Rows from block 9, named by matrix and row number. Each number is 500 + 40 x the weight over the matrix's rms, rounded and kept within 0 to 999. All counts start at 0. Numbers have three digits each.
# conv: 3x3 conv (model.blocks.9.conv.weight, 256x128x3x3), inputs 66-76, a 3x3 kernel for each
conv.22:533470545434495520538499400586499502461437514480463526480499503497438530501539498498495554488414475422482453448561476561470486433481509521549548485462518523485443546476515500407533565518525574483526511441456504512456506477504461447454442563543488479524508481541571527484566460496585538466498556468
conv.23:494466613513528464558435494502529525518440496511470573502496494526531450500518507521523540615537478501498431551454503487523501499542533485499500524496562495510513543537521484521525500481563485497503531461473394501511486483482449530537497502492405492508534508464472492541534424458468503485471457464
conv.24:532469529457521555532571535535486479479529471444607502533424497500478464500457467584571485482459449470497471456538474531502466471483507539441450408451493518477481540514519509557510517534469518558447504443461464530498539524448500479518501543510538494496540585475376524511472517444496540442487530522
conv.25:487503472512582509501459556467425429498497575498546536522479512490464546497472600489435388527557535477477527513500462587515542429492521571504545473516461524473432509520478573526475473569527597508382468495515537587575473509507462532481532521497509478524470469390583520531532576485464479533514547504
conv.26:555532528499439502547502529492436497427495501401464517471519405531497502490513483530528554524537495558519494571444495491463501584494524489457545505469439407509443558427468571528547522570470513465509482468524498487487442482495408498494488494449478563548509518497513455526509529456561474453488459469
conv.27:529528469525464484554493475481456450491534539573558500534533437540512530565448500521492512507452474523515561542422511478503435538533486490544540513466590491526522566491518420494539477482564445498568473482500479475536471434521503430455510524473483495537490429614434438548502558530398537491541415396
conv.28:514433452488530494540489509544483553493513541519479470539460438515467516474458476473526530444441512530467512391426482565542479574526543447550543550565424492479546491564445460535507470538456516501543518511513589504540462498393548602491514438434528450587490528496489518527520486376514517528514524563
conv.29:470547543506487472507537473459540585498524475526505528478472560533488521474468470447438495477443441447540551494463486483535475522503495500459475452471474530549476531497568500539543511513463471489520460485509534555516466510524559518507466550508588481576439439479502479519555500546472548537469536486
conv.30:482507523487553567421472512609513519525443439517545460509529443474508509450495490538521472488499553467632491494506494468476553441508557449567519522488539408530558510514538484484554514460514421538460469499495514514472509470515454468528520557492502466509501480534485512506475519510461473495489474468
conv.31:496511481514497499577502514454493468532474522537493507496438490547581490475561470460480509521536479510540491482428566492492481451509534476485513448458567523457550460512505502431504455474525464523475512492492507489492520527518421534451507439460478519468486571459534511446486511557517521453477515497
conv.32:491509486480456525457450499428530530539494476517463537566466467486523426483518521592412498479476487462509504469534510550488520533490519491510526501539514519519463497472470445505554504492480544526514538467471524526521584483485490445395499474453503400518548455565521525548467490391426554535485554468
conv.33:465505553510475549511474566436498569449515475533528518458471530522525524470589522446470558511415637555526493477577470568519437535464458476556492613494477485560505404512487458509496531417461540566543435568487571525481502517451498517538484401567484522502516480574495497514541473526500405568443520524
conv.34:412479476522474500473523485499472520519461458457446441452506420502494527467485456510571442450505496563509449501499503551527485523474498470486524532529481451512498570493514478493564501501470429479411496368506494498488584555488485556488494453487533498407470483517514469527467524488513531503438512516
conv.35:471517462471452498521508523532458450445547551512495512499506511483525470470492522491511560524469470482517485457442439456525479545415472456459527477599470506482436487477494416459551422513463483537490546530555449471433507510510506508524463503532453502516603573547503542521461481494484531595568508470
conv.36:582486478466523525458481533575482551431548466538591533483500472435500519488559523521530476518466599580453514526525460543553514475493430445487523523506544529459503467509513438488521568506524482478495507507499531464512545434483470520415537529596403519491533536497441585507440478458407496513435457491
conv.37:451484470468529502519517474519506476470400427514519495551493435476488463496452536485507502507475497513519474586475499478464530483509510509502440527544468468449413453517492554480442472524520547486512468481534438519487485494528517500560600498496459495569482465638515486541507482505491588587497478520
conv.38:508488568445514548515498507506495503541507471494454469491553433459480491489509510553467537462524488502487481524558506456455425500487579496494530440504492455485455462437558527557432540461579569545477528478514485543504487500470465485598535522492500505554489506498499485457476471496457503533532474523
conv.39:431514476516489526494514434518429489523597478461489440510498489442484466520547488516494501492554535523464540561459545472493444562470536539486535428512513536466513496502545527533529447442549586472519540494478467471428395466468385526498407510543501528484541449469462582463404511524453507557441495531
conv.40:489469428492545570556528537519440493491535510529504482494488490518454463492491429551489485442474474429536454450477524446517402585467472492622461494484537534442585569551511533461497474526503476518480484496514466552505460544497456474480459491520603503551523528472523513522495426516450496469508538491
conv.41:474545452495466518451463529587503515501555490444546509521483488469468523493484524510504520481495492505529460519507477563505492496538531552466600506513490476587504460499508502477430503488432476503469576465466527500500484509523424486560466519497429461414483514548537516482538501453520455516522533496
conv.42:531461420546516407521536416504487501499478509479483549527443475578533463513469605464536486495484500474460490496458523443489526421512463456556508523568568481480563526468536490528566516549522509503514520553502467477544450500533446454499406515432549489437537530503537469474508482465540489453432515497
conv.43:471459490490512425480552501516508508494561524565492462474508506518509473470552503520473514425487531497444563435501539424473518496399529582523428483525574470530481536451481473554465519376492540553504516489441541487459484528526467465443512476466498490518572556497476496491513493521535548513496456567
conv.44:546507466464474503517523481438450576460563549582550472482512546552516560450512494439564593504536508495493475551503475527501446542498471468535521492435450473489492567465490523485446497445477511486499508539539497448498433483448517478431573479515494482491538446450509488475540422479532527472506541447
conv.45:472454463493530569503459521524542435559521469467474454500564490574479471565496495552459423484456437494582475515444454520483504472461461492469530519550529421545546466556561531426534519444533508538435492558519471513510516511462515499533495513569478561452456446582492558516484586480535421550511533594
conv.46:450565470504515489547593553485523518553488505547500514489519554542485493533543444504556509542441514520522468506464553439509469471570507540509558496517465465571543524513462455534525488484521554466551467456522526521494491489441463555490463479539479552468526438527466557482507432540429510509453423596
conv.47:476459522490517510532491514486527544489538542544475476505443570565551514483506575569517458515547399539468502487488535509479439514424512554468489543541557420516460499426490545552509487555399515559541455463507508454587499497452461451480437499521490488486542420505546559472473453524533516426470520506
conv.48:586519494553410552534524519523544460483462382504367546523510572538500481546606497546520470430494488547384556542459476481465511519455501423605491495498475591416464536461495501521529487487547506473501492509464481565468448504533494441580498557499430495485441540482545450508465521475443512518479484465
conv.49:476366515525560528491458469446552514551422486452511464524447547477502534531523558507451534512529610472561419531498555439518401497479483558477540465552482456553501537515507449476489478496499509503432454480640478462476467451480519436559515468452494547467451528561484468545441596461499494431546468577
conv.50:548486526404548487510496480474553471538551503485497505493498508447560521535489456490472480532460485528475514505518449506518547454456493526516431534509488447511549485495605539503538484443468505477587531502487541554483549523549510416500482482494440483555484520506530434549503473582483491524461485468
conv.51:488469488439492467495529572506490513478459494486469447485571480478551518487516495490547518421535473537508490552469465425439457544452548534472472511475395514440505465543534496479461457520504577483561473535521548542484421482491440555543411539421616374495489442477517541471518556479479576474525485492
conv.52:501493533483459566476426551505462503432472475515513441515504487441522552407524523490508460491496525517425476556476457512495566407528541484508500517497506482455468485523504522530545531554561512454547412448495525491546532431512455475443582555414481474550508480506531499495537653502480525408514568438
conv.53:508462395529460511437473522494533529545461520474460540439478480456518489451486501426468571430472549486525510508525512510503522438503497503453598560531568461453571459507497473502567513405496555490506530509535528482444461449446434493470475528502561528496490474596503472494490470518500530502480450514
conv.54:459463471492466401433504506514497576510528535521457523565458455422532415502470513527496460492545503497460486557461470473493484476463555516524521459514499478541488528495517513473454528513526455402512564498493504450534428533536570497526474488482485505493460553480477543531547523585539581443472464455
conv.55:552478542451482509503532514463476560479480509513498462513477556465534531524454542484486542466554481504526520478527517533534451542547479521517471529490489505517468457510453543531515515543553474576510508494542473519435490518521518507481473495483471509630495476475479546511539451555516464434523503422
conv.56:477543553522469430488515519493475460437485466501434468444529522501491407536507488477612558490517483433476529508527576514459554449558488441499560509438492489396627527506476558534476535536481529538390497461489520539438532517482498516522489533518510607489532506534535483500514477449522520420501518479
conv.57:480426576472545532468516436544489581489499457486509446488515539426574499524487497506533558469484497483463501517519448507512491510526471537496540491498483465586427437483483490545473458511526464541558491486495449461489436480430495388513547523534453484437559440521457537518473487444509590504478453505
conv.58:521514537495448483454510553499509503478443490459548514500511465476412532474533463497441585506591497466536469463592523489516522496617501541452509499525496455539498507533491505439445441477479502555524539568461506485497517450486507497477410495526493486540483532554488439488481521511495472494513549526
conv.59:543463413470504506506495527472500515513469489520431491580580441500479543515505578545442437515467492472490523476431457525511573447505533445561461481505434414557558515527495508555531541514479551466474472477471454516457485515445569598531502530493503499529496497510497431510488434478454580514536428529
conv.60:533453513474443512528470428431523493542558533517538499522518524548515468522516486557464423528525470428476488538445491450485528509499501554448468475515523471509571518541471475474511525483478550439556539550505439450417510548556486499475458441457588492511568494474398473528534498557470498511477452524
conv.61:626631510453487551484480474497473582463505463453426438476451548481492478490496484471414446566567445469531468487468501527512538462502517437472503420525531496528564444423533504502482512544530567441406597480478426484494495421493513537552521496553480489471569455464530534539480539554507541475444532538
conv.62:454459520450477437421439405466527509538509520413581531494557479453506526475501462491516475429515504499484476493429501497512509450486477457463545523446457471494485448462467467473480521515595551494509421470470458522515497587566469563470529476496586471521521483529536496463582570488511554525421504503
conv.63:497490432418474481544504446523459499478517462429452483527514530482464472440516427453469541473500509485531508484548492458462516495494528436493449489467477461485515489483508485581517518553546520518460508542464485435491512543522501471475476503518440573539467506500485428486517507493480558517439487524
conv.64:476466435482471552447478473510511448513613544466546426473492469420501509499564440504455460473501497520480526502467463446470506490589494491541522500496502467470516486522572487518488474457474450457497447515418556509465498430505485523588501481428448530423487511555434555554479478484532488534533519501
conv.65:565545471454489390528476469482469547620538557442484486438474595465537475455431529492557517530440522454441509476483515497523463502485517490497477478484500548477505482469536491555511446519501507477606501494501411491494486506467530523555458518485416465465522553491398470547446539483454588504488515480
conv.66:562426464519490431465554500492417536550399505522502522469528510475487542444501459544489534530529524586480429536513528485474516522479486505425514521512468498549464463530515486459500481471506485480521490484495547490537519430545514477532523479476451600527457509468502503479526497556544461568522432580
conv.67:444492546506543468488517503516560456501472509517520465507553491512471482451489537471519483469494502473470511479422479471486555499561542536484477483512427498464479440444526457552559485623541484458558509517521544462528480515509535510520488465457505506410531473474556510472499494540499502418514478528
conv.68:459501492537481455485477419527487491436501508539498475416521455496506543479483511486460515510450533484471487468509541549456544444513476483491429443500472556427470476506408498550523456550519528560482492430433487513452488442502525489523488535501481456452444464535465544491458468553467498456513511500
conv.69:470480549514499687526501514469473497528428419492522473531536483434468438550505468520590521538447574611521474474494517491443487511488537536496466526514480458511533544481478535449491471479482477541545471530461484512450526519520486482503453494520427593484588517517434494538522446469483523511484425452
conv.70:453510547554562521503502488512477480466410485516431474559503486461450486485459425535517498514504486513449532472509491510539481498453488525501444534547497511472458475523488452505527436524514529487459552521481514431506488521514496414539449467531515450497472539504486468468520471483490428497480530585
conv.71:588453518484492613507484445537513445485504437487550519445444425495560488506514493507596424455514489532490559561548524491590551434498475514492503555467531437495548473600413424484499509536510484484477547554466483435486476445535462493547454495560549580417494567460495479513446554587537516583512431615
conv.72:432605472428577484487586466458484486433526503540542522411487469444518477531472533525491440465478537530436472456547456481534467521496532517517552434486571464480567511521522490499472517421470488499481469523539452508480545455479498475442491425562449450469496432461498498567522499509477502469457462511
conv.73:548495519507428488536429465462456499449470545436514449474588486438481527487431557530446452421477564492455517541503548438554464520516448448423509510553485480477503520523394523517502456488500505527525498502460511458476480487477546486488490491418562497529542472470430516466453517466488530520423506469
conv.74:446507620511532473496545516478452482503571493461548527455464491502562448510510498532514529490456464515507541521486464516509508468549538489507446486487449533454463451501530467480551446520446506499461498461488484522441479504508464464508614484603449538508438519487570470523446484533537458515511506489
conv.75:462467443475479472533430483480520502497477505538525453435581518459506546476507467473492449458567552488503435551496499506532481520416487584483481463479483478542490484568498576495526505464470502546480558510549490522504514436486562462534508518499509487528540533500492430501525487449437527589503547408
conv.76:487454457478508519516518431542492512525522553466398566426497500486583463471524511445483541507406460503452502503443502453536548504507486508458495471525478529537502519458525493463470473530434433479462520484540497500516495552451554477525505571481463474510433571512455462570494478423510524483546459445
conv.77:494504537476519569505483512515473533557423513591446452462471432528539467543510418519494454481609476589510561492491565523496482450525525471467559523496538488506452547461564504495449424587492504480401499476501564396561531457504491549463528546505425530498495476482492422421543495563528549550423564485
conv.78:479536553539597504483457450454466455497525540485457454493426522502444500475549541506440416509553557495508481527542512497605529464525533530515464499545497402506483508544479483543502575578444513503525425558548525485524519499498434507521504483529547488517465521496468441533579537517540541565517501443
conv.79:524538500465512495478477505432514486427548480455481559494481497501477517446513542559454487513499450538417491515460534477583487442461484556568568487579539467441539495523526411491483417493499563455471521512533561557463431572550526521544496517522558545462538528458502475430436563385560490456546507500
conv.80:456443508461493450488515485515438545466450518537405515558475534521476552493519493503508505485530497545525453533588560490473464448547452537499539513470526484498555528466494505521544551492470554554468487525516437599428521517591530449503560527518462535509488536473494447475588536523476457539565505491
conv.81:493524501379458492443532582528511460529470530555498501460556437509568495461406477572563520541635542489511545523483448521511467471509488521504511485488473459505525520411470511519524517474460481471466538532481454527551493501531486434585491520562546541482569581447545488507518576499502491505481446492
conv.82:512532453505480503549500513489538454508475529517594389510485446505541565486489546519425555545525520525447478516520488510499472551594514470431571464512500601534506555478444461527474496483510470562564507472477502445495560540551462559454522485475563499525615455445494545483462516545521486509438570514
conv.83:580543489600545456603490455484571571502497469561466500487493476514472516509529518594507453425465466447483444465454482480478531489483495506487484460584460496458504450450479494490467514438475537538490441502488573539420465517475508503523458460563543469603525543489538558439472426493529531536420530496
conv.84:541529533482466475576522500530536551532468456475533562552426533499505472468509486506561518557496470486522510452494504531526490577514468500451457503501491475527486463523455532443500476492516536547471512506479509487523478560654506526460426522460528479573491463449476437516473470596549468474493499515
conv.85:507452428441511510460448476481463506502513398535505479451516491446533486481509562464534519479464448486501492539490497551560565463525517532466523464478527425517499459482581488540557540545531445436496517494451456510509533534498580496407506501510496525519600521502412530516462525505525460500558439565
conv.86:463569480484469515423532533545503499560446460494544506493539461455568525577531496527462490472557491612568478497468485566515457490549489472530481528458545493488513529554467509488567479449497502498544494471425546568460539475529575473539569490496476537495469546504536451457509481472516571457541546580
conv.87:472505532508554414431409485557474490496475550497500518489497554510428543440439430539534530534490483449486546497472509453507496432538482511488487538405494472476551434526490570478492567598432473474496482546499486466493439540479525475469519492577467513452501576498479438520475467482526548529458551472
conv.88:503473583499530486482484500560500495493569467570544446465425547502484510493544435468542547548495499472504476583500495481439489465493555449441543524518455570446496483479601472503493510517487556463537503439489511503458513426527388520473448491484454535467479430487483458530354556451453535530544505580
conv.89:482575639631500502517490512549444550469459522491521548579516496550533514475483463500494472442512531528470426625488444448508498510506557430511568453510396487497643591526467507518537495481496532536510505506586497543461493440503464544466528473529510532553409530508490593441533473491511541456450516474
conv.90:609506472453575531490444415508500558484475451541464590519457519582486538476498525452509533464532466518438519445492433518496413549525503588523538502419484512520498492439460474438468511442538532478485511544469562444540517528488483502492413554452538483439505557481504486511510504515508513545507550546
conv.91:512519463516598431524524515524500569518452456510518407505444505453529545472543484537525524539497499481521488427453447479497446487504497543512505497520471456512449476518479523535526484556445519544526466475522523453523418487514510484510562534469457501496544493443559519475513487445529504484504524479
conv.92:503507489475525520585467523493498567486538442529481443534455489473477538529501535534544520439447452449479512491458406549558477519469465546526534524536499510543471531584539443474436470474467538540629530575407525570488500456506513496485516578433487490455558474465491431530457465535441527516454510470
conv.93:496543451470476501483552511522525523549543474522517524518491534485492424508471505510464539593582457511477499547486551432535529499494454504507557516476472538506519488525569472533478448473511490502522557460506518585577467566451528539455471501516529491503531464493532459521502450520470546413422498596
conv.94:526488497511450510424507529403473437492441513439447491506480462500520484468506528442494512491554605508557511534536534551583590461477431454500513449459572485505484559512470542508411367418486483545553562569559476569526483500493412503533527483491494494444477545516479454421486507548512481536507453467
conv.95:491461561498459519423531507557546507515489559442506518535512596512540535491530506516481535446474523471514429534440455504510438494535507460594443431552489473506573464545545459484505481481472448439441553472490518475485529550506476445530446527501546532483490516550504506435451506429483559491482523505
conv.96:569449490395534482568559500437536524509468522581469493526541530488493474549533537485535462499472503526501417587460474525477433513503499519488472501517518453533499481578510463569500459437506605515492481463458494460434546507451539516543467400537481511473505481469534444492539492504510522540566531510
conv.97:525486541475477492483468488496563577450546400482427492463508471612475480482564462500489424439459535482504535495464485427482439574500453518565493485433551563454490516459558539442560563448466463535487491559502502511458522461444547475486472476467545517470493489464427476519461448569496584517549408501
conv.98:467652496529541489578517466480409443493498494528532474482526466546447555478527455516520429468588525554437484483507455448533446522505447488549497490454550535525480446507493484485455491494473527478547502526506498529520513429480486492512528485490485496492517521501521514403502501522526446481464465551
conv.99:491455515506418529513482453540449482541564469577538552520488484510499487438465502490530550520506514488567496528509508552485463415488526504465472491458484449481388494615468501455514439469511480558459521471595527478537521510491560482454544538529488429541467560476512494493516461477545527540538580472
conv.100:487485525495521507532479503436486430573538531535579516439512466526450577521529513545521452536563516498495545438519533566428548535432529475434466478462497458524506480501531494472570526543525489468456472506537498434467511529535525571535446511567468500510545511447541526510458417460425489505490532517
conv.101:487474502531468533533534559536459520501493442472583538434542526526489498537513549483476498443478471527565516535506454576476529512501534469486487510547531459523493446516531456473484411509491514499452481484480492441501494558584427461483497505525477553477459484527515510487458516541428521528587467543
conv.102:435471551479467441524444477433520456468482523481517578513516474516485447496586513510465417458464494506463518553541497425407546517466508553434523486531491541499478556528473607507547401533490532495471489430592450493541457496429553525517496589513526435512489519422520524586492493456493509479481537530
conv.103:441524529476478475358491551477503485540492497503527455450514532507494453483502519513574501474445470471590539473513506524490481565492426464464472458536475508526453514486521546491562545445455495572508544485493524556329514555498537526540483540442531471493464500498489519475505490460541552497443652468
conv.104:468431484549579496448490475536500535545446468415455484582519541506526504535484504494460485468498521473499516489559480427481496587502560537497568510446579519474514488467518410494554486510526468546454493550444509510509458485570440450427482560424521500528459448465405494496469554499550504484481497485
conv.105:534443472472478484498548535518495461458465536542534517466434509445533430486495528514424506457530586513522543509450531574490468510567467503545453528471466522494433471549484579587462528477506518585525468478503502498527578517542507439598562472454539501467468520534496515497437439522456535605459536487
conv.106:372472481539536449428480562472479465501496569528519500448506447553481543535516483519484485456520510585520480494472527518446524466451536453458499539453462468416492570498499440505448480485477462537500531557472482476556480518499524553489490490470523487561478544441530521500511514490488510528509501362
conv.107:482583495559518438538507480508492471498487548521414466489520538460514503492471518530509500505492482481424530543551522470463497399510497389516512527509507478506524503580553539581515482517486536525520546511457496557468494529543457502453497542477573487558465496489535462470420503498504565527560544539
conv.108:540500510563449546510530468533488423462615492467525498469502510465540462455478534447464521455608440439503513517504503526461483514478467563518478484585462514466563551401442486473520581475535437549469483513485440538494458562540465416512513504538460518522479553444481486464530425475468441481482513462
conv.109:453487458446506506517461492515485456477455592530480539406528490557450531462489502495550499537440513560510496455532436576524555449515544477455435559523473514548505542453491531488488535519467446501461478550490538462536479512536526551468506451572519588482487490568511445554505555449501422542557428520
conv.110:455515491470503447541481526411444576460540483441479522466529497525439560494494497443497422479565476558477523455553477499447439512505471526490465467554466463520484470444456496476499515523490451539470498496495565559492518486552483496523497499493564500467538471459515509503502436518470507500474464521
conv.111:435474509541523508524470528540497542492501452526524458493484503478464464384485468481513525433455480475465486528513566471596479537449500492501531455547506445476485526444534444467391435550522536582515509543482526583475535494499478490460524514468476512521541502491534512430522496468601538412519427512
conv.112:484552533473474505519563468516464514470542416537517472469432476443443522485562477439452454503567545519463449474496523487484403511568531437523487414510497539436487529445534444404478486479484529514443563499458541532467484536562472518504492494485569546513518541461484502550508421509479463502480527458
conv.113:611537480471575465541522521537484447454513507481447458548484527489470536516475464496499511464454471547462462519486479469414543529480487470476476497468454550531520555568478557612562498548451437554467513539503530438498487425539555441502513385494493565512545510582480450478471522476481470529504449546
conv.114:451480465462493532462557520511471544488482539474411507552434455468530504506508478498531509451583497524511525452543505502476518554476475439479489515480500482468498472495495548586480532547489432493514489469476495448494532496475517454451432412502545445502497489563518509572418526445398475458369469491
conv.115:493518523476506483474495502473557525537493452569502515527505458455475517552565517439562508500435524487523473481518511523544505509465508495446440483550448491568455508435555553492553551528463493536522517522475561499505562472495493482425462472461442550465446560474520496537457451531513491503535491527
conv.116:519478457516500435556477515419443492455488458471512480491553522494465484505455490447471511564464464537540481477468512509498544533512491461512521499496552478508483491543581534488553381482449498487496610435478495521566444486524484547463513553539486521478513398531578397495539544523499523421489493404
conv.117:501502534520493534452494452497519479494508515499490507536508489458511468466505457499477472512474520564484467472460532511456484551517580475421526423482470481515503501499527513432504496501508515456505430525502545512513478519436564476447437522512482468473500450581469525401494479486476513503517510537
conv.118:485472463492457555463526412514553477471443476511492433496483489539516505517473466453551513452510525459435518524446543501535467435531544483508503509452493471554469420478515348541469576471547475572519409513464554497511460494542528530546472509422543523473479584497505468467532499580495523464518481484
conv.119:480539504502484531589546442499544506446473496479488475558482414497434514508484453505439494615456512488396480492568516580541532488494477473484485501445476496533421538469507642533494502503553533434505491499478527514553560512478487494505468489512457496448515558493625551552444500549510475508512523506
conv.120:548522477494522544477548545512530488466471481545451469435505543506497449487484428486509500485499412542523515529470458554542499529537608521568456477556518506488454472493481451496464561486532516520523573454543598496480495452477513563448505535489487450451539498470504565463498476516537486467457548507
conv.121:442480535527523423514525547501514510534515531403639453481443590495504475518486474527495488477487487505477475592500500560467455449422538520523503489477501449471476492508541521493560551460474520495536538483486544506537513459506454393497476403510421530536528516511532460518461426487468465557562533491
conv.122:447557447548549516573502495482476467540534509444452530525442498557487485494532510491557546509444471545538539536549415549508523483500518464533488457510465448520448560525531460522512498402491484478494461504487485476516451446471482479607545545525504551493520554490522490522499504546519537576471531500
conv.123:474473571490459491437558542437593609533489499510473516491506546509537535502463540512525453472549433461481506496501502480512517450531512513387438376520468523496488534389528455481463458446450514567434525558438463587470528490518464474455519475468520466527478508548550452481518451505522519492560502531
conv.124:612457511463483489454489489443514502508520579581545488533545485487543523529534492453676495584492511466514451507500512444456451536571478533588488483493517506530519491468512492515509566470459515494540487567467546487476492543471545532496422508466434596503501501546528476515547412475470485452510492584
conv.125:514501520404518475511510417564450504463491525419575490549501454495494488504415532532489504397526413493504490418451560501513555481508516508556517519451573496514504418492503540503518531542476499517527517479551534470513472559485502532508569459493550350510473484431513478544528507488484478498518493531
conv.126:507469479423463539511484520509508455524506451551552514466512559517582455424441482421470554467456487529485513537549481512486451503473546499555525469502484473471474621548564677545417494561545431435533503442520470486441530437546480483472435575467487466515414599487453517483507432427542460523569573477
conv.127:493489545480449478487497483467512469505480515506503513565533493480477489476507535519541501516524497484446473505487524516499568514517478462604550483514499485514438428482498517580570521593489510500489529504443504489445556526462494506522557503526486475433484463490501477474572496507496552533504556493
conv.128:493525483507476481475552509435476504510497542547461490432503490479492466478512516519465493523456505449474507483474497458554528467475503505462437495421526447508568483513566485498594469546505514531473511462546550517518503559484564527479593527494560489531472448478490416481451499494524507513477433489
conv.129:473485511484505487474539408536514473550529593444482462485445455499525508457557507470514478519554510539564461442504537541484486477471546524456478430484446505538509424410491501580597540566517530490459559551541512430438493504491496562507575520511487498512463467550517566495501490481511527512434507523
conv.130:503520515621468469488454489532479455463475499427496470481490463547536443506496510613545487433589500507495495512471480523457502538499551480503577561467468489436562554528531501485528523519447575556459502543479502500531508523560526521512523493596503506507509573540530529446505562484494554583489523546
conv.131:498488538506502538455556566523556501545512452504464530488482495478443530538481459513525479474521528431483462545503470545474426492541561508540543561540517526431529513522517491539501410499440519439545418543517512460527465479465547521500523539449535489474549424517539540472483496548444562487457494510
conv.132:516468538525451532531500480502556447499509561541506497503504543570547525480581445497500474469524433488426501447512555555500453453375466475445499527525546514483482541456571482479447453525495541494459565398552481500459522493505440511525485504492543472412514461548552548490525509527533513429507516535
conv.133:508456468426518472534442477503533469520520506493445498475546518522500442449508501512471502487481437506511508462498512508544502527489559544466497503469450579538493548466455527533456506540530531531461468517567530555545513509477417501515432478490534511532495517490524438533375498479482512472438537501
conv.134:507503476480429425437474489520476556502447492460466457473495519509547628483471583507507530415554538506531538449608538605527538525474511491470565473570495497556500578532506494471452496485414481619498498466507466478495534473457451509510527502467454465513418520493540485560537472567468549586516556461
conv.135:500528474523517420560493503584445552536533531520544465545479499515488492521498436467485445471445528437596462450423494506482521449509519515504469479491572570541489471557473441557488472468475546444476521555454437467562545523546518491515481431484535479483455479410496489547498447543486548514464576428
conv.136:548536488432532560558486450455449487481481426517580643495484498534545502484515509433500536490443481449400455478495543501457561520564460491465614456508561420532465513470489547516540528479461490441489521502532481512553489472531466523494427522468456504505475531481537478525487560562508554487464444489
conv.137:667418407616444504528522454469489500448469485486496432542523514449543571451530473555442534511403508555453504456509524521499602517503494524545500548511456504575511547501553466497482483501500470479504514469476521562464448466497502405514498500535539552515460445519464466529490551520502386535463528535
conv.138:404537499443512502436453522521520521501531530531452453489542539510451476524562496467484525496462439543504508573599522500492469539497495479510483461494471516485475503429471455477536497470492576477548517548482502501554537519523529487417477430545463481538493431463463559487489403525470472545520474492
conv.139:505515505530448489490555552479584478545417512477415510460549511492472497548497445492515494492488502520491517485545494538482501459485558504471546535522482447485554523522516509478511503551535541517481504508503552470554417558507457479500470497508504512530496452503508462537441461486496518505457526466
conv.140:436468502441533537457501541456465443507502490445506601497567478480451469555496501490483462490511482549533463494531483570521523469479482563515433484555572448480520441473500503448548552447514437510441501499471527542441528493454476518568489466533463552595560486504505516570486440390514505510514516587
conv.141:504538495470420513513491508547494486543515483568500533472582511525465481513475510544490490527526482539416536548513480478513582529477445440524494506488565468515456437497480539485437454504545518506484531476559497514479507507491526438500475464556564486481454514521582467479519553500528478528480506537
conv.142:517491537554478489399469460489543505456486584535511522402463441512491443497528452452504491485517550522518500499519532461503454494553463390523540475526486491488428499449506502578601511566484526477455486486502500465496472600446503427503498626526544527542467519499544497551504537486463525433476513456
conv.143:504500535633494453530493521454517457508464490499554413539538481472508536486421506563521545488441465546430468544486461458443457481453465467521522489495445512567548530510512444478566463502510462488503476428478526453464439510481486484440543477525477571506440496532531450517502461489458547508551543430
conv.144:486481538430521461554530490533529499538433490463539474547494534409561506526446424470492398498408538473487514581497491549497483564498519608443423520369424455490429501443467470500444504481471563545489523550506526485560499512547479559470536556502519497480487458536518437469477492527498497502546470491
conv.145:556537418408492584470582610565472452563471560454497413524544530440498463522501555512550490490456513463435448462430483480453438528560552500532509604451510529446451497482504544506503434475526435476494505521532512567525476543465502480453505484493509469466475510469517563482561478481540550495479544490
conv.146:527568461514532491469512513515468503524512491509520423497543488528449587461529458493480483500511504506496497481444443502614513484477556519556440444430485549414434525488524534547598455526525490563513542435472549496505499477483501508495530594502509507480509561514533507434446582479419526492464464479
conv.147:492476499540542510484472572483534481469558512472497559493528555506487427472448495435515567523569561450517536498539541452459410476476521495510554519556552469502494459471512571469485476515541480483524562515492483546502416482469474521558447508539458468434479506491539487500532512446509508523490486428
conv.148:510545457542518478521480574528532575486480528490504454497520520539523515505506439490506390482524503472435506440591530492476543559545472517582540480463563456537451538573502552463534494476453448481516476509502446514566513505484531474476535540490485527471537503548516521525491546570504450476568524551
conv.149:472535488451565558559547441524446488490538511436415562537474535520463510544519566534459496577478456479598443506529474494500547498486500559464530513573566470540513469521452517492442501571453500488527443428458475521513511467435478463478515463520525468499478468542538539477446444446471464489515503477
conv.150:493446469541426536554534477455524460548393472455430519512550464476484483475474509495466420537485526536548435426447494459541553518533487475480436554516557445530493532468469587514543458548471448549416455431466567531512522530491490499477479589473543548421455405435490554553558512585465532538459527512
conv.151:503371490435564552543457554540450487538526579489544521373497428476527444521492515555502487508474509513466465507437390552524488495440489475517493568520556537502459434511452593542633516406443531528476523579489525489492522468519551535486479478478511590483516460426512485542479526558532524537460442506
conv.152:402467491558468488467518474464465517512496512488487508589567510482487488523495486431485494510466472498463467455504513452548527511544525474565466435532538477503518501550483498452500477490469541482512535481469527476482498435495489518504463502500448484433435463523511454505525500455550453493437552492
conv.153:539449444419505496459518433489462463512489508466576528538466485507531495432466455539496452496541510468442523495500562529544558442489492491502483415542447459504562496482559544489458490493542482524473485532510484523532437457513538570530500488602503458525501538511532519503475500459440438560522583386
conv.154:546564487493543492476475521503464476512483560506516475485507490486509595501498555495513521539502510559529442514467515484503466505457465529482512520448494494549525444490529491533523484513502508466537523518530510501486512519513472429533452510505537518530534512445528431536471509535479481593510457415
conv.155:454544441484510488537398465502553462503550505508481484500454485554459521485529477493491413453529506482535507625488449463459435470497503522401496503550463542493464535506501475506553486509461530511420539468517535529515509516403415573582507574528509488431470438621499630487514515472540506560443534525